config.toml
model = "image flow-matching model"
dataset = "stained colorectal tissue patches (NCT-CRC-HE-100K)"
train_examples = 22605
image_size = 48
horizontal_flip = true
conditioning = "none"
arch = "uvit"
objective = "flow_matching"
cond_dim = 256
logit_normal_time = false
norm = "layernorm"
norm_position = "pre"
activation = "quick_gelu"
head_dim = 64
fused_qkv = true
qk_norm = false
layer_scale_init = 0.1
parallel_block = true
moe = "top_k"
drop_path = 0.15
num_experts = 4
moe_every = 1
expert_mlp_ratio = 0.5
experts_per_token = 1
shared_expert = false
patch_size = [8, 8]
layers = 12
width = 320
positions = "conv"
residual_init = "none"
optimizer = "adam_atan2"
lr = 0.00091
beta1 = 0.9
beta2 = 0.95
grad_clip = 1.0
steps = 9000
batch_size = 128
epochs = 51.0
lr_schedule = "cosine_restarts"
final_lr_fraction = 0
warmup_steps = 270
weight_decay = 0.4
Rows from block 2 of a small image flow-matching model, named by matrix and row number. Rows with one number within an expert belong to one neuron, the router's apart. Each number is 200 + 40 x the weight over its row's rms, rounded and kept within 0 to 999. All counts start at 0.
Before each expert's rows are labels from the 100 images, of 14976 (inputs lightly noised), where the router gives the expert most weight on average: "responds to" is what is common among them. Only what is clearly more common there than usual is listed. The data: stained colorectal tissue patches (NCT-CRC-HE-100K).
# router: router (model.blocks.2.mlp.router.weight, 4x320), inputs 107-213
# up: expert up (model.blocks.2.mlp.up, 4x160x320), inputs 107-213
# down: expert down (model.blocks.2.mlp.down, 4x320x160, transposed), outputs 107-213

# expert 0
responds to: tissue: mucus
router.0,230,133,186,178,177,147,191,116,166,237,179,238,172,173,232,218,253,211,183,178,203,227,174,206,303,114,147,218,149,235,194,130,143,152,195,173,245,142,181,192,199,132,153,178,213,165,145,210,185,158,236,214,186,202,241,121,208,216,285,187,171,174,192,176,214,204,136,151,176,207,191,226,135,181,237,184,197,170,233,262,203,248,160,268,230,307,237,173,212,205,308,248,235,148,192,242,243,212,210,230,223,232,201,290,157,188,153
up.0,227,162,145,171,193,167,218,152,188,194,188,129,188,244,199,218,129,107,209,150,227,163,206,230,176,221,230,175,234,253,234,199,232,223,203,207,240,176,248,134,164,205,214,239,211,372,224,194,197,250,197,275,193,164,167,118,238,200,174,281,218,203,221,201,217,170,244,170,127,130,236,231,195,207,223,121,175,261,171,218,170,232,264,186,263,209,203,190,158,218,252,242,224,176,164,226,174,180,176,232,175,106,131,148,176,241,205
down.0,240,185,138,180,189,160,204,119,174,182,182,233,202,205,148,217,153,122,233,171,172,179,236,183,163,184,249,215,156,135,175,147,175,238,228,237,183,230,142,208,151,217,246,233,188,203,250,200,223,240,203,203,226,134,183,200,181,218,184,247,170,170,151,199,241,140,200,194,176,177,278,177,245,214,249,181,171,155,224,136,229,174,236,131,172,212,194,185,214,188,196,251,200,184,243,191,208,179,213,295,216,213,178,173,188,214,220
up.1,167,246,240,244,182,197,159,152,158,169,221,151,207,253,205,215,187,208,166,239,200,278,193,247,225,244,269,159,231,332,167,213,256,147,201,240,213,178,187,188,162,169,183,213,184,377,239,275,253,165,153,212,213,231,82,198,246,172,159,293,138,171,196,230,236,183,290,254,157,132,136,154,173,177,145,177,194,194,167,238,192,195,155,232,263,206,215,204,179,210,243,222,217,215,181,207,176,139,191,223,202,169,188,196,196,127,206
down.1,157,205,214,251,190,245,179,141,156,252,190,202,149,243,217,200,175,187,183,163,235,185,224,138,175,209,184,138,249,234,124,236,188,224,320,208,132,218,177,87,210,274,189,155,171,192,225,267,161,192,144,196,239,200,206,177,241,201,142,161,191,216,198,174,205,250,192,198,243,226,220,207,213,160,187,164,164,298,273,193,177,188,252,206,185,181,236,199,200,211,183,197,184,151,174,200,161,203,208,259,226,228,228,212,271,149,147
up.2,248,217,201,248,183,108,162,182,180,254,172,176,210,244,221,219,231,242,90,177,232,231,194,261,196,195,183,260,205,208,152,114,199,154,204,161,195,163,161,177,215,272,180,180,181,409,209,257,234,252,173,206,254,232,167,232,223,172,220,229,223,202,153,179,185,201,154,232,231,200,163,165,204,172,100,218,174,210,135,240,186,278,213,210,236,238,229,249,243,220,260,213,193,209,208,245,219,157,232,265,242,156,178,232,210,231,173
down.2,169,230,254,210,175,263,226,213,144,226,267,194,211,241,223,173,195,230,188,187,223,178,188,204,193,152,199,178,159,277,255,255,233,97,239,200,207,248,228,154,183,176,224,203,164,210,127,170,233,130,163,169,186,179,182,232,241,171,153,196,211,171,267,247,125,275,155,238,216,232,213,220,256,244,110,168,150,122,253,244,228,223,239,223,173,238,223,250,87,167,268,209,243,174,189,225,196,173,118,178,198,213,211,179,172,148,163
up.3,164,245,232,318,207,177,209,173,227,185,166,170,138,240,280,184,210,246,158,181,192,245,161,256,199,179,174,245,123,195,154,195,156,140,200,215,141,206,180,185,219,253,216,163,98,296,293,257,217,215,293,202,201,245,236,233,163,226,295,169,163,209,220,115,159,204,151,278,202,214,190,248,242,250,222,275,218,158,161,201,219,274,171,152,195,218,229,172,107,188,174,224,178,252,214,201,211,208,147,188,208,219,189,211,179,201,165
down.3,195,267,221,232,192,207,231,210,242,149,190,161,128,188,237,129,268,215,241,208,234,158,176,248,158,207,169,178,152,212,175,189,210,267,253,235,155,262,230,210,250,165,309,176,160,114,222,209,167,206,249,179,169,199,257,217,134,309,246,174,213,172,181,198,246,195,180,253,230,274,205,219,247,263,177,239,211,162,201,239,244,248,270,193,203,173,259,179,162,208,207,211,175,226,219,186,180,229,127,102,205,168,220,216,217,180,203
up.4,162,189,188,271,218,165,208,200,204,216,217,225,153,248,152,224,239,198,208,203,184,228,263,262,216,142,241,268,202,260,183,128,207,233,267,197,287,264,132,193,229,168,211,191,201,260,226,210,230,189,210,264,236,142,169,228,153,289,245,292,177,228,156,180,271,143,199,208,133,176,202,196,155,219,197,216,151,167,179,222,183,247,172,270,218,236,253,264,220,238,217,146,260,229,169,208,193,208,219,220,168,138,206,140,241,191,274
down.4,241,185,161,187,187,176,267,119,156,241,184,163,246,171,229,172,271,210,177,190,168,222,240,240,214,184,178,232,95,151,190,278,199,215,157,199,199,187,212,197,200,242,161,154,210,158,196,244,197,223,233,221,123,220,207,190,250,115,202,156,191,147,264,185,266,280,246,176,280,244,192,208,168,164,239,235,186,239,173,197,207,129,194,194,218,303,247,195,203,216,191,210,139,130,185,147,257,219,265,234,199,191,219,197,106,240,199
up.5,188,202,180,184,198,135,133,172,216,277,184,223,212,169,192,197,209,222,135,199,275,249,187,229,210,216,237,125,227,253,156,144,208,274,206,220,174,198,208,137,189,157,232,254,168,294,231,229,218,295,203,232,201,180,173,268,226,168,199,287,174,223,246,187,161,187,187,229,155,213,166,198,180,162,167,170,249,219,133,214,202,275,125,177,257,230,268,196,225,157,237,218,208,221,138,188,193,165,168,217,169,150,178,227,224,223,202
down.5,192,212,202,201,212,156,144,152,140,246,232,260,221,200,240,218,236,167,207,201,169,246,264,216,157,143,223,270,144,242,207,161,168,173,178,200,220,208,220,143,215,168,179,174,200,167,171,255,236,91,232,259,148,217,148,188,191,201,179,256,96,182,171,174,167,136,192,203,179,189,200,220,144,177,218,208,208,127,211,180,211,267,165,179,212,267,276,166,176,258,260,168,182,225,196,211,199,215,197,141,192,197,211,241,143,193,191
up.6,231,208,175,261,165,208,210,180,181,224,231,220,232,249,220,187,186,216,188,274,232,252,171,231,208,163,230,229,179,194,194,238,188,131,267,214,187,181,116,132,222,190,212,191,198,321,225,236,232,230,238,208,222,204,152,141,230,164,240,207,217,201,263,223,201,218,196,264,127,198,71,204,216,151,165,217,153,194,154,205,217,184,212,259,210,224,253,246,196,253,204,187,152,240,220,179,112,185,230,258,220,198,156,227,194,192,191
down.6,218,255,151,172,208,235,246,126,225,233,158,250,122,202,172,199,179,267,202,237,230,157,207,263,205,182,200,187,248,184,202,198,231,240,227,124,183,244,241,197,278,214,186,267,239,163,184,213,227,219,184,171,152,270,168,190,227,232,198,269,219,241,232,241,251,192,263,284,160,266,189,233,129,223,108,193,187,227,187,168,215,219,190,230,216,198,195,156,181,187,207,254,206,189,193,109,205,211,205,164,301,244,192,171,325,269,206
up.7,231,173,193,264,184,242,176,191,218,230,180,176,160,201,211,264,218,191,83,94,244,212,191,198,184,198,177,224,203,198,128,254,156,159,170,214,214,220,196,188,229,219,173,197,212,298,245,170,230,217,190,183,150,208,138,237,224,217,232,164,189,185,185,251,220,174,148,135,204,195,198,262,218,213,175,158,188,151,161,227,135,226,112,198,297,212,213,249,252,170,195,205,223,157,192,237,251,153,228,164,221,120,191,211,188,221,152
down.7,164,231,181,154,217,222,198,213,184,223,157,172,166,100,181,264,240,197,168,149,221,144,189,155,199,264,195,173,248,249,215,197,202,276,140,148,149,231,189,163,210,159,231,157,160,168,208,151,211,251,162,138,143,224,159,266,198,274,167,220,199,177,187,194,197,213,178,158,154,214,181,235,200,226,134,196,175,185,213,203,168,197,158,182,302,153,239,254,219,168,257,223,267,169,186,234,211,155,158,159,234,121,204,149,257,207,167
up.8,268,252,251,246,291,193,218,192,168,176,252,207,217,197,175,202,152,178,167,191,235,193,169,204,211,149,196,165,182,241,120,162,200,225,188,286,154,211,134,132,208,237,190,223,149,350,334,192,184,218,228,209,235,199,169,149,173,182,202,233,178,210,229,240,219,177,200,181,152,216,146,231,233,184,176,233,211,178,187,199,182,247,190,208,209,195,184,167,168,271,214,202,176,223,114,200,182,216,202,189,298,181,158,211,153,159,236
down.8,210,143,252,213,205,160,153,153,202,121,318,251,135,228,166,234,170,134,212,164,140,193,201,282,178,138,206,229,170,188,174,180,219,187,221,297,208,194,166,206,125,111,171,201,180,182,286,247,171,228,176,227,168,162,173,137,198,199,211,220,179,155,176,256,234,182,152,201,247,190,155,198,207,267,267,212,193,158,219,138,199,140,174,234,224,198,221,157,192,216,190,222,193,213,185,153,146,157,221,161,208,167,205,192,143,185,256
up.9,161,173,146,232,131,198,151,215,202,174,186,213,229,179,132,197,256,218,207,184,223,193,189,125,136,223,169,106,168,243,152,76,230,212,203,273,198,270,190,270,214,181,214,258,186,161,211,239,282,219,219,220,204,216,223,302,230,185,263,229,200,201,221,199,154,180,189,288,185,233,162,192,160,217,155,229,186,180,134,248,254,213,137,182,230,187,246,171,223,202,229,267,230,152,157,190,179,118,149,217,164,121,238,229,233,271,198
down.9,246,213,221,165,186,198,184,218,194,283,195,223,112,164,225,168,208,137,166,217,237,246,221,236,128,166,203,273,200,193,236,141,101,209,169,118,219,226,188,129,241,217,194,186,166,181,143,238,216,147,205,195,147,231,186,226,168,213,173,225,135,200,194,138,200,151,142,175,144,192,204,181,109,218,223,202,169,162,263,133,195,250,133,196,206,264,229,146,201,220,217,193,190,269,197,176,163,227,240,229,226,158,159,144,239,209,154

# expert 3
responds to: tissue: smooth muscle
router.3,131,234,198,219,230,229,168,259,268,135,254,191,247,182,142,177,209,225,258,181,201,221,257,215,180,284,213,154,249,227,176,144,177,272,134,229,198,198,158,258,229,257,225,260,200,169,230,239,228,267,182,196,289,217,192,231,134,197,185,273,223,192,197,197,206,137,156,278,167,167,242,156,273,240,155,261,205,213,173,160,158,170,184,201,203,162,135,188,219,199,193,196,175,194,214,171,183,204,206,215,185,157,187,151,271,192,274
up.0,194,212,270,279,222,221,126,193,206,206,192,193,175,198,189,213,145,163,175,176,260,166,203,250,209,216,244,182,199,286,157,187,200,208,169,214,222,216,173,229,198,219,188,190,193,193,182,193,253,159,199,185,239,270,169,285,187,134,215,272,191,148,166,242,132,152,229,220,128,200,115,142,222,265,153,220,206,227,226,182,241,156,157,170,208,264,181,139,166,212,205,207,236,190,224,195,197,147,138,169,203,120,176,209,275,166,145
down.0,276,199,144,173,172,152,222,156,171,168,178,148,298,209,223,194,247,269,223,194,202,206,196,135,256,178,144,253,186,165,209,213,242,133,223,269,218,174,264,198,175,203,171,156,221,197,210,203,189,233,146,194,213,141,198,172,229,212,147,171,228,219,164,156,238,215,226,159,245,198,225,222,223,169,182,214,195,223,204,230,232,220,262,256,128,136,162,250,207,184,171,232,144,232,180,156,200,237,201,236,166,256,219,231,111,205,252
up.1,215,174,208,272,187,220,238,204,204,165,125,179,192,236,129,268,205,184,211,182,190,208,240,232,224,216,230,179,165,195,282,213,165,227,245,207,229,227,234,215,198,179,242,212,190,184,228,265,206,212,192,163,187,159,189,138,217,220,211,183,303,259,226,202,199,153,167,285,189,193,230,231,194,213,166,213,241,218,186,235,105,244,197,192,100,136,219,160,180,230,239,153,224,189,191,150,271,225,147,154,288,172,193,167,164,191,224
down.1,188,193,208,179,214,248,170,235,159,216,235,160,199,214,192,186,258,176,264,229,198,193,120,129,210,176,203,260,213,152,122,256,212,225,136,228,184,192,135,170,229,191,188,150,141,259,232,164,171,202,232,289,165,217,184,242,218,178,167,235,124,242,105,251,234,260,155,176,199,237,145,200,126,245,223,203,161,209,212,136,197,190,157,159,278,244,147,241,169,210,208,269,169,187,206,233,154,213,274,216,113,152,258,181,257,262,202
up.2,208,216,202,193,238,219,219,187,145,182,250,129,225,152,278,158,140,183,172,215,169,174,124,258,229,188,220,201,215,176,229,228,254,184,166,215,246,183,225,220,206,192,249,171,211,184,187,226,230,172,277,197,182,133,222,215,226,264,234,147,214,174,184,180,146,203,148,218,194,192,165,215,241,240,188,211,179,179,231,212,269,214,201,214,124,183,200,189,164,214,179,205,262,268,171,113,173,181,175,210,170,225,144,117,250,220,183
down.2,197,201,199,196,194,130,123,271,258,214,225,238,213,207,119,278,242,156,161,178,246,235,210,166,172,127,215,174,183,261,177,169,197,167,219,154,200,209,163,170,230,260,137,233,187,169,212,168,197,251,184,180,218,259,126,179,210,150,148,275,176,233,252,225,220,163,248,167,178,243,244,165,170,190,234,234,205,199,194,174,193,228,161,179,253,260,227,232,223,192,235,194,183,185,157,205,160,214,209,242,219,147,249,287,220,169,193
up.3,209,177,183,206,189,174,196,217,180,209,220,201,152,250,185,252,218,182,188,129,196,161,214,90,207,169,163,155,143,225,208,204,173,213,145,216,127,155,241,191,135,244,175,196,161,289,193,191,213,166,243,190,192,179,259,223,127,259,217,223,174,254,125,162,215,170,187,164,199,227,256,247,177,220,249,239,247,217,222,260,210,279,131,218,155,149,224,207,164,143,154,258,241,152,105,230,211,220,159,143,268,231,187,202,160,221,174
down.3,184,181,153,217,249,210,213,173,228,191,203,260,185,178,213,192,220,205,157,235,214,243,142,291,191,175,189,241,225,169,164,220,132,263,205,153,245,213,206,242,227,184,183,219,194,219,182,193,148,168,167,215,199,258,153,151,274,125,155,252,220,138,295,237,270,206,227,155,194,195,226,158,161,178,181,108,244,196,171,178,141,148,174,149,256,232,121,165,171,209,248,170,154,232,206,125,190,241,215,254,166,214,169,206,278,207,242
up.4,175,216,168,261,237,297,170,231,269,228,153,163,181,270,179,233,228,241,254,141,145,206,160,223,283,163,196,215,164,203,176,198,182,185,217,159,165,125,143,248,236,147,221,268,145,212,159,127,207,273,202,176,205,198,208,128,186,172,257,175,166,214,274,141,192,148,249,225,238,248,208,249,147,229,271,229,183,157,189,201,221,217,153,174,230,260,167,234,222,224,180,203,137,235,166,259,195,192,160,154,223,248,170,129,255,173,140
down.4,241,170,184,144,201,146,201,167,104,203,239,220,223,183,168,161,183,153,188,228,215,205,186,181,148,211,228,132,177,152,261,175,176,213,243,230,260,219,207,179,171,157,148,161,281,155,294,194,174,160,211,229,194,206,233,220,257,175,128,249,276,234,160,258,238,136,155,220,147,145,184,226,226,131,162,151,250,282,190,221,205,164,234,166,187,177,252,166,242,153,219,268,285,224,224,136,198,169,229,202,141,143,240,214,145,211,240
up.5,203,137,201,199,144,257,158,214,213,165,163,197,155,186,135,223,225,183,223,182,128,238,180,235,305,271,174,176,195,177,148,214,160,249,149,279,245,167,201,219,269,182,175,245,158,190,280,212,254,159,196,173,146,176,176,199,211,172,232,161,178,231,188,276,258,122,161,225,171,182,198,221,172,169,258,206,218,112,148,158,161,196,111,239,228,234,226,195,253,210,210,200,194,197,212,243,238,134,183,209,149,192,228,204,219,157,203
down.5,250,166,225,256,149,138,254,199,215,251,215,189,160,203,227,158,182,154,177,223,214,172,225,276,228,173,213,186,199,261,192,158,232,196,225,132,209,166,257,179,176,206,227,151,245,130,145,213,100,158,197,239,250,249,253,172,174,161,144,235,211,139,215,118,191,249,217,159,230,213,223,159,250,209,172,238,146,226,239,204,208,187,222,207,160,224,221,181,173,274,182,166,166,242,176,137,195,287,247,232,242,183,165,177,151,238,202
up.6,171,191,166,244,204,260,182,162,225,197,236,192,166,231,188,218,175,227,195,176,196,228,217,178,168,257,221,247,240,202,205,234,187,198,155,167,206,159,225,235,225,207,187,215,179,279,295,175,159,203,272,162,194,256,229,193,216,133,179,176,239,196,241,201,141,174,201,305,226,224,177,159,252,210,253,153,234,242,120,150,226,211,160,200,179,239,222,188,272,122,116,207,75,209,239,177,142,189,148,160,185,232,269,183,202,267,169
down.6,184,190,234,253,203,183,223,86,165,202,156,167,134,199,178,167,229,192,180,250,158,230,165,288,206,194,230,222,173,223,228,192,233,259,144,186,202,239,200,246,153,146,189,182,235,139,185,243,198,181,247,223,124,182,275,160,193,220,244,176,154,116,270,182,197,203,189,180,290,172,237,154,261,222,204,224,220,166,232,142,212,170,247,168,185,238,223,160,201,151,179,199,197,165,170,190,230,138,176,265,171,227,182,189,135,260,257
up.7,255,243,281,156,189,203,226,198,250,171,283,246,132,231,110,171,165,196,237,249,193,158,244,204,242,225,225,164,176,219,257,196,209,230,324,201,214,226,195,201,165,161,297,198,179,183,188,198,223,196,229,169,274,169,250,251,161,214,231,184,195,228,223,190,198,195,226,238,202,167,242,216,158,188,235,198,179,222,245,150,162,229,235,221,207,215,204,174,208,201,197,174,230,244,212,229,188,233,116,228,200,217,175,148,170,95,212
down.7,235,200,180,193,206,194,131,198,167,299,208,139,230,219,271,221,203,219,146,164,191,206,210,155,157,199,227,229,133,242,200,198,224,133,168,226,170,188,198,166,215,185,184,157,218,193,216,222,212,208,244,221,132,210,156,220,189,230,190,168,213,179,196,191,214,232,218,200,204,228,247,166,252,172,240,172,154,213,194,217,219,239,162,130,209,161,250,239,128,212,134,240,163,163,171,170,235,156,235,187,254,197,219,268,216,266,174
up.8,186,227,213,178,209,111,188,172,215,215,188,205,224,143,214,196,159,225,188,185,133,234,182,286,193,170,143,199,139,299,203,188,177,173,172,135,198,191,121,212,248,228,242,204,109,217,197,154,197,291,246,254,199,186,186,202,151,188,192,241,217,207,185,145,266,191,220,129,180,219,188,205,173,95,168,174,274,233,184,187,160,170,198,210,255,226,147,227,253,190,244,233,123,189,164,182,162,221,236,222,182,143,230,233,227,257,240
down.8,201,206,168,270,206,155,220,221,185,181,214,221,114,192,239,204,215,202,249,164,140,165,211,78,184,182,208,219,255,127,160,185,242,274,172,275,215,326,227,296,202,204,113,202,243,137,234,244,202,191,148,171,138,218,195,179,253,197,203,157,199,201,200,238,204,133,230,267,304,240,191,256,267,237,173,242,182,186,195,238,207,150,265,226,171,150,253,223,205,158,214,208,235,240,212,143,198,187,190,198,161,218,181,227,187,218,154
up.9,171,181,174,166,190,230,188,299,266,160,226,294,189,190,151,234,169,200,224,244,214,205,194,222,332,196,254,175,202,180,189,159,206,208,175,245,188,202,144,257,181,141,133,195,214,168,212,206,177,258,190,192,214,217,154,248,70,214,198,244,221,233,214,164,183,199,174,193,213,217,230,197,196,230,207,242,160,236,165,216,186,99,203,215,199,176,239,160,226,237,236,94,236,153,184,197,179,162,163,180,180,186,150,219,224,162,241
down.9,153,184,207,236,235,139,174,97,132,223,204,179,188,188,273,179,228,180,164,141,241,228,205,245,110,207,180,280,213,162,232,183,146,135,123,213,187,202,199,179,186,242,246,206,109,298,218,232,183,181,265,227,184,166,218,172,247,218,214,190,157,184,217,210,126,171,140,146,174,173,192,192,127,182,193,149,211,170,232,169,181,303,149,199,214,241,151,183,208,231,141,285,155,248,215,182,221,218,215,197,159,210,204,152,250,189,186

# expert 1
responds to: tissue: adipose tissue
router.1,214,214,176,120,140,202,229,148,171,251,100,162,143,176,211,174,189,228,190,186,188,141,127,128,219,199,183,190,178,157,239,184,189,188,225,166,185,139,159,183,254,121,182,194,186,171,220,148,202,215,274,238,93,198,226,178,260,210,213,186,200,237,287,164,244,190,218,147,211,239,163,187,133,170,225,181,147,192,230,192,204,175,212,164,178,226,234,188,184,161,147,241,191,222,222,248,144,178,138,173,225,193,250,227,230,231,151
up.0,151,213,196,227,214,225,181,218,146,152,197,160,189,169,200,138,211,184,197,192,165,229,184,218,180,195,248,152,271,259,234,166,239,216,148,196,211,194,300,249,136,228,155,211,183,167,248,227,229,218,179,158,223,226,141,179,227,126,159,331,255,174,177,223,218,196,230,196,131,221,157,170,202,268,183,170,200,230,214,221,190,135,154,215,235,288,118,223,159,226,153,238,177,220,119,156,205,162,170,197,207,165,150,199,215,174,260
down.0,168,120,218,232,189,142,182,154,227,262,150,226,197,229,180,202,189,171,267,255,169,137,259,164,268,232,197,189,157,282,233,174,198,156,197,210,230,237,250,162,194,205,200,243,152,129,116,176,100,207,268,197,213,268,198,197,167,271,208,197,161,256,209,147,245,224,235,147,247,198,187,211,291,229,207,201,169,271,184,296,250,191,206,242,212,182,205,237,233,215,202,148,233,147,203,208,188,219,210,228,217,209,173,141,207,247,210
up.1,205,240,199,194,220,178,230,281,187,259,175,158,189,227,230,151,223,142,134,142,191,188,129,150,225,167,210,222,163,144,218,207,245,205,187,196,161,179,195,211,154,164,179,262,151,246,181,242,188,236,195,201,206,210,245,210,143,227,184,191,203,130,199,226,199,306,209,200,236,258,213,276,241,228,159,239,241,180,202,212,183,225,219,126,155,188,135,225,183,197,205,179,227,206,208,216,293,185,135,222,235,211,192,253,157,165,233
down.1,180,217,230,213,232,200,146,226,189,176,205,206,126,193,196,168,234,178,227,158,240,133,188,138,187,200,239,125,282,124,251,187,333,309,158,237,214,192,244,238,232,221,253,214,165,112,190,152,181,249,186,183,197,216,189,212,210,198,134,285,175,212,223,226,217,133,168,220,206,211,166,221,151,267,191,207,188,192,193,167,158,212,288,226,230,154,144,143,219,277,203,255,227,223,192,169,146,160,158,184,228,189,204,227,273,210,284
up.2,142,165,167,210,204,259,237,260,206,241,195,202,168,194,199,157,208,104,245,159,219,261,179,199,189,175,224,227,289,195,217,198,118,175,216,228,234,230,228,198,188,198,236,251,177,206,172,281,216,273,188,238,221,284,155,247,249,234,205,272,167,213,201,213,228,202,278,137,204,89,148,207,209,240,178,254,107,154,154,187,137,180,228,187,237,237,195,164,166,191,171,246,203,249,170,179,217,241,178,166,205,229,157,257,207,145,188
down.2,146,187,221,196,227,207,65,186,204,208,240,201,197,191,250,239,173,243,181,243,201,132,190,185,180,207,188,106,214,269,254,174,242,250,228,228,256,235,189,200,113,214,130,181,186,147,242,140,201,186,212,170,182,187,112,173,180,138,185,233,196,247,216,230,167,173,115,236,197,251,182,228,207,185,215,170,235,204,221,206,233,205,127,224,141,199,212,172,245,209,222,180,229,194,210,156,138,125,147,177,221,200,232,193,246,229,236
up.3,173,186,205,196,302,136,223,143,238,204,232,263,241,204,264,226,188,161,157,235,160,201,202,236,144,137,164,258,269,170,247,228,213,186,131,189,192,145,234,212,268,206,204,280,191,218,192,155,139,185,231,239,142,220,203,184,170,232,178,256,235,281,245,223,179,177,224,142,99,173,116,222,186,244,194,207,252,222,192,163,254,257,192,207,215,197,209,206,234,218,207,220,143,276,243,257,127,228,266,206,170,182,141,217,225,297,188
down.3,245,167,206,202,197,180,176,240,216,160,172,188,222,230,165,133,214,223,275,112,222,201,237,160,196,284,256,193,187,216,218,215,207,211,177,225,160,229,202,202,141,230,216,230,264,291,249,201,235,233,196,197,302,234,214,230,239,206,232,210,235,216,226,196,214,204,266,216,180,237,217,211,274,204,196,186,133,159,166,199,310,122,261,141,182,202,212,163,181,191,154,210,174,176,213,142,233,173,152,186,205,189,204,237,160,209,210
up.4,121,196,166,206,189,232,161,248,148,222,158,135,227,165,147,182,190,196,245,147,245,211,207,144,268,205,188,188,192,200,216,262,196,196,111,213,191,200,160,211,208,226,186,237,160,176,174,178,179,219,197,221,160,206,215,162,288,154,149,131,242,125,227,154,225,201,189,162,265,254,228,203,263,146,172,156,194,167,115,187,244,182,191,182,183,253,200,215,182,115,231,214,184,181,185,186,257,170,151,149,157,142,192,287,177,255,136
down.4,265,186,204,192,223,205,247,243,204,255,178,233,196,189,161,180,214,188,170,225,183,178,244,205,187,207,184,235,198,195,236,123,182,210,193,122,229,189,177,242,197,189,167,189,228,181,197,211,193,162,258,154,269,238,162,230,143,271,247,151,154,191,140,123,203,107,122,191,180,163,239,193,146,181,179,272,271,211,243,187,213,308,211,219,209,189,224,132,232,192,230,155,197,207,174,261,194,231,261,159,226,176,202,206,224,228,198
up.5,266,268,197,146,196,147,259,202,159,248,237,161,135,167,183,151,161,238,242,186,245,179,162,256,190,243,151,218,187,228,184,216,198,236,298,228,202,168,171,203,286,195,231,183,129,236,220,147,263,200,242,183,209,195,145,242,242,235,147,152,216,227,154,212,229,195,169,148,196,237,240,206,196,119,159,166,214,269,197,140,199,181,175,168,230,174,239,183,242,154,218,218,186,259,173,175,168,168,235,169,189,184,205,243,259,189,163
down.5,149,123,178,209,217,248,216,254,199,146,219,215,164,157,236,272,190,222,167,196,178,171,220,217,244,219,204,158,176,179,163,201,219,195,249,170,233,254,303,241,201,238,218,196,233,107,233,191,243,166,222,145,225,263,179,211,217,201,219,223,189,172,250,188,186,185,189,259,170,167,253,217,204,184,210,229,149,161,138,288,220,198,123,220,226,221,219,203,217,175,195,248,217,144,171,141,196,179,178,196,149,203,232,234,192,198,237
up.6,116,187,196,210,203,167,178,213,223,205,196,179,266,165,248,166,205,232,233,215,190,314,109,227,196,194,286,178,274,271,108,220,217,213,188,157,187,193,194,202,198,281,149,183,215,256,227,219,214,241,201,231,214,255,203,195,225,237,169,173,156,269,243,183,150,227,190,180,252,142,229,194,234,291,213,206,249,245,143,194,175,196,204,87,221,215,197,219,164,150,140,257,143,207,178,213,254,217,183,182,192,214,174,233,224,181,230
down.6,197,201,248,241,204,155,234,172,263,199,201,194,152,107,209,168,173,187,201,193,209,218,159,211,190,157,259,196,257,196,249,223,226,198,117,144,220,169,234,154,149,161,177,199,246,226,174,238,182,203,228,180,137,194,186,158,240,219,139,242,260,242,206,128,201,234,234,215,208,156,198,214,154,243,209,196,229,185,233,175,237,224,209,174,226,241,226,140,155,197,187,235,225,240,150,209,170,175,167,133,287,192,150,194,210,191,191
up.7,195,222,138,179,178,208,200,157,186,159,162,224,246,226,233,171,216,206,245,287,177,226,163,206,207,267,275,207,211,178,158,257,181,234,196,220,196,211,222,144,187,169,231,231,210,265,192,240,209,229,237,258,182,199,204,202,173,225,198,204,231,178,211,238,201,224,235,164,193,138,198,200,139,219,138,202,192,199,204,193,129,151,258,169,239,187,215,213,154,206,121,214,275,248,240,188,224,232,201,209,235,205,209,226,221,114,181
down.7,105,160,249,217,243,272,222,185,217,193,187,182,133,152,191,206,177,179,252,171,277,181,202,156,275,156,116,187,281,153,238,189,252,209,251,228,187,194,239,108,253,231,192,185,164,162,258,130,154,167,157,203,246,210,161,235,207,259,115,281,212,262,187,233,174,165,185,198,215,200,178,194,183,192,230,223,166,193,220,155,222,213,261,242,180,161,203,204,202,282,243,168,184,209,202,148,122,189,161,210,231,217,227,157,269,149,222
up.8,212,286,162,219,252,190,197,223,187,178,174,104,149,115,147,192,186,208,288,179,203,205,220,155,268,199,205,201,214,192,171,187,216,270,167,178,232,196,123,233,262,239,217,193,181,201,180,151,184,237,209,221,203,206,194,206,177,200,181,256,187,177,123,174,210,194,202,176,228,216,190,197,241,166,166,203,218,280,240,132,185,150,213,171,202,218,146,184,218,280,220,186,174,200,139,130,205,212,166,144,220,131,247,197,180,234,195
down.8,129,183,182,181,212,173,235,212,177,156,284,219,239,164,254,225,302,298,202,208,204,245,198,146,121,165,183,237,180,312,200,175,145,231,220,149,179,200,188,197,174,168,201,228,207,53,102,290,194,191,212,173,156,176,195,228,175,248,222,192,153,240,201,166,188,165,203,225,166,198,188,208,87,185,215,236,255,200,176,236,159,252,198,214,199,248,220,236,241,204,216,195,215,205,241,221,243,265,240,200,157,176,200,200,176,184,195
up.9,160,211,220,200,145,207,139,159,207,182,185,189,196,190,180,212,186,278,187,204,194,269,159,186,148,270,216,165,222,202,117,248,251,231,161,187,216,194,144,217,213,239,175,229,183,337,243,175,239,255,213,191,143,194,181,199,241,174,227,131,200,316,184,224,221,184,178,247,246,216,164,171,175,205,209,224,267,156,162,198,206,237,116,207,250,154,229,215,251,148,157,276,210,204,154,208,209,132,209,179,189,180,187,180,248,281,181
down.9,155,194,287,306,111,214,181,167,165,219,206,190,197,125,237,168,175,242,147,222,186,186,215,226,162,230,188,201,223,207,187,174,228,248,108,208,270,232,192,206,286,224,159,151,185,222,118,170,234,132,181,167,143,178,187,154,276,167,164,226,163,193,283,192,211,227,222,212,242,229,154,150,184,158,212,210,241,136,265,201,266,197,180,187,228,246,210,253,129,190,257,209,209,171,176,164,179,135,193,140,228,180,192,183,203,184,135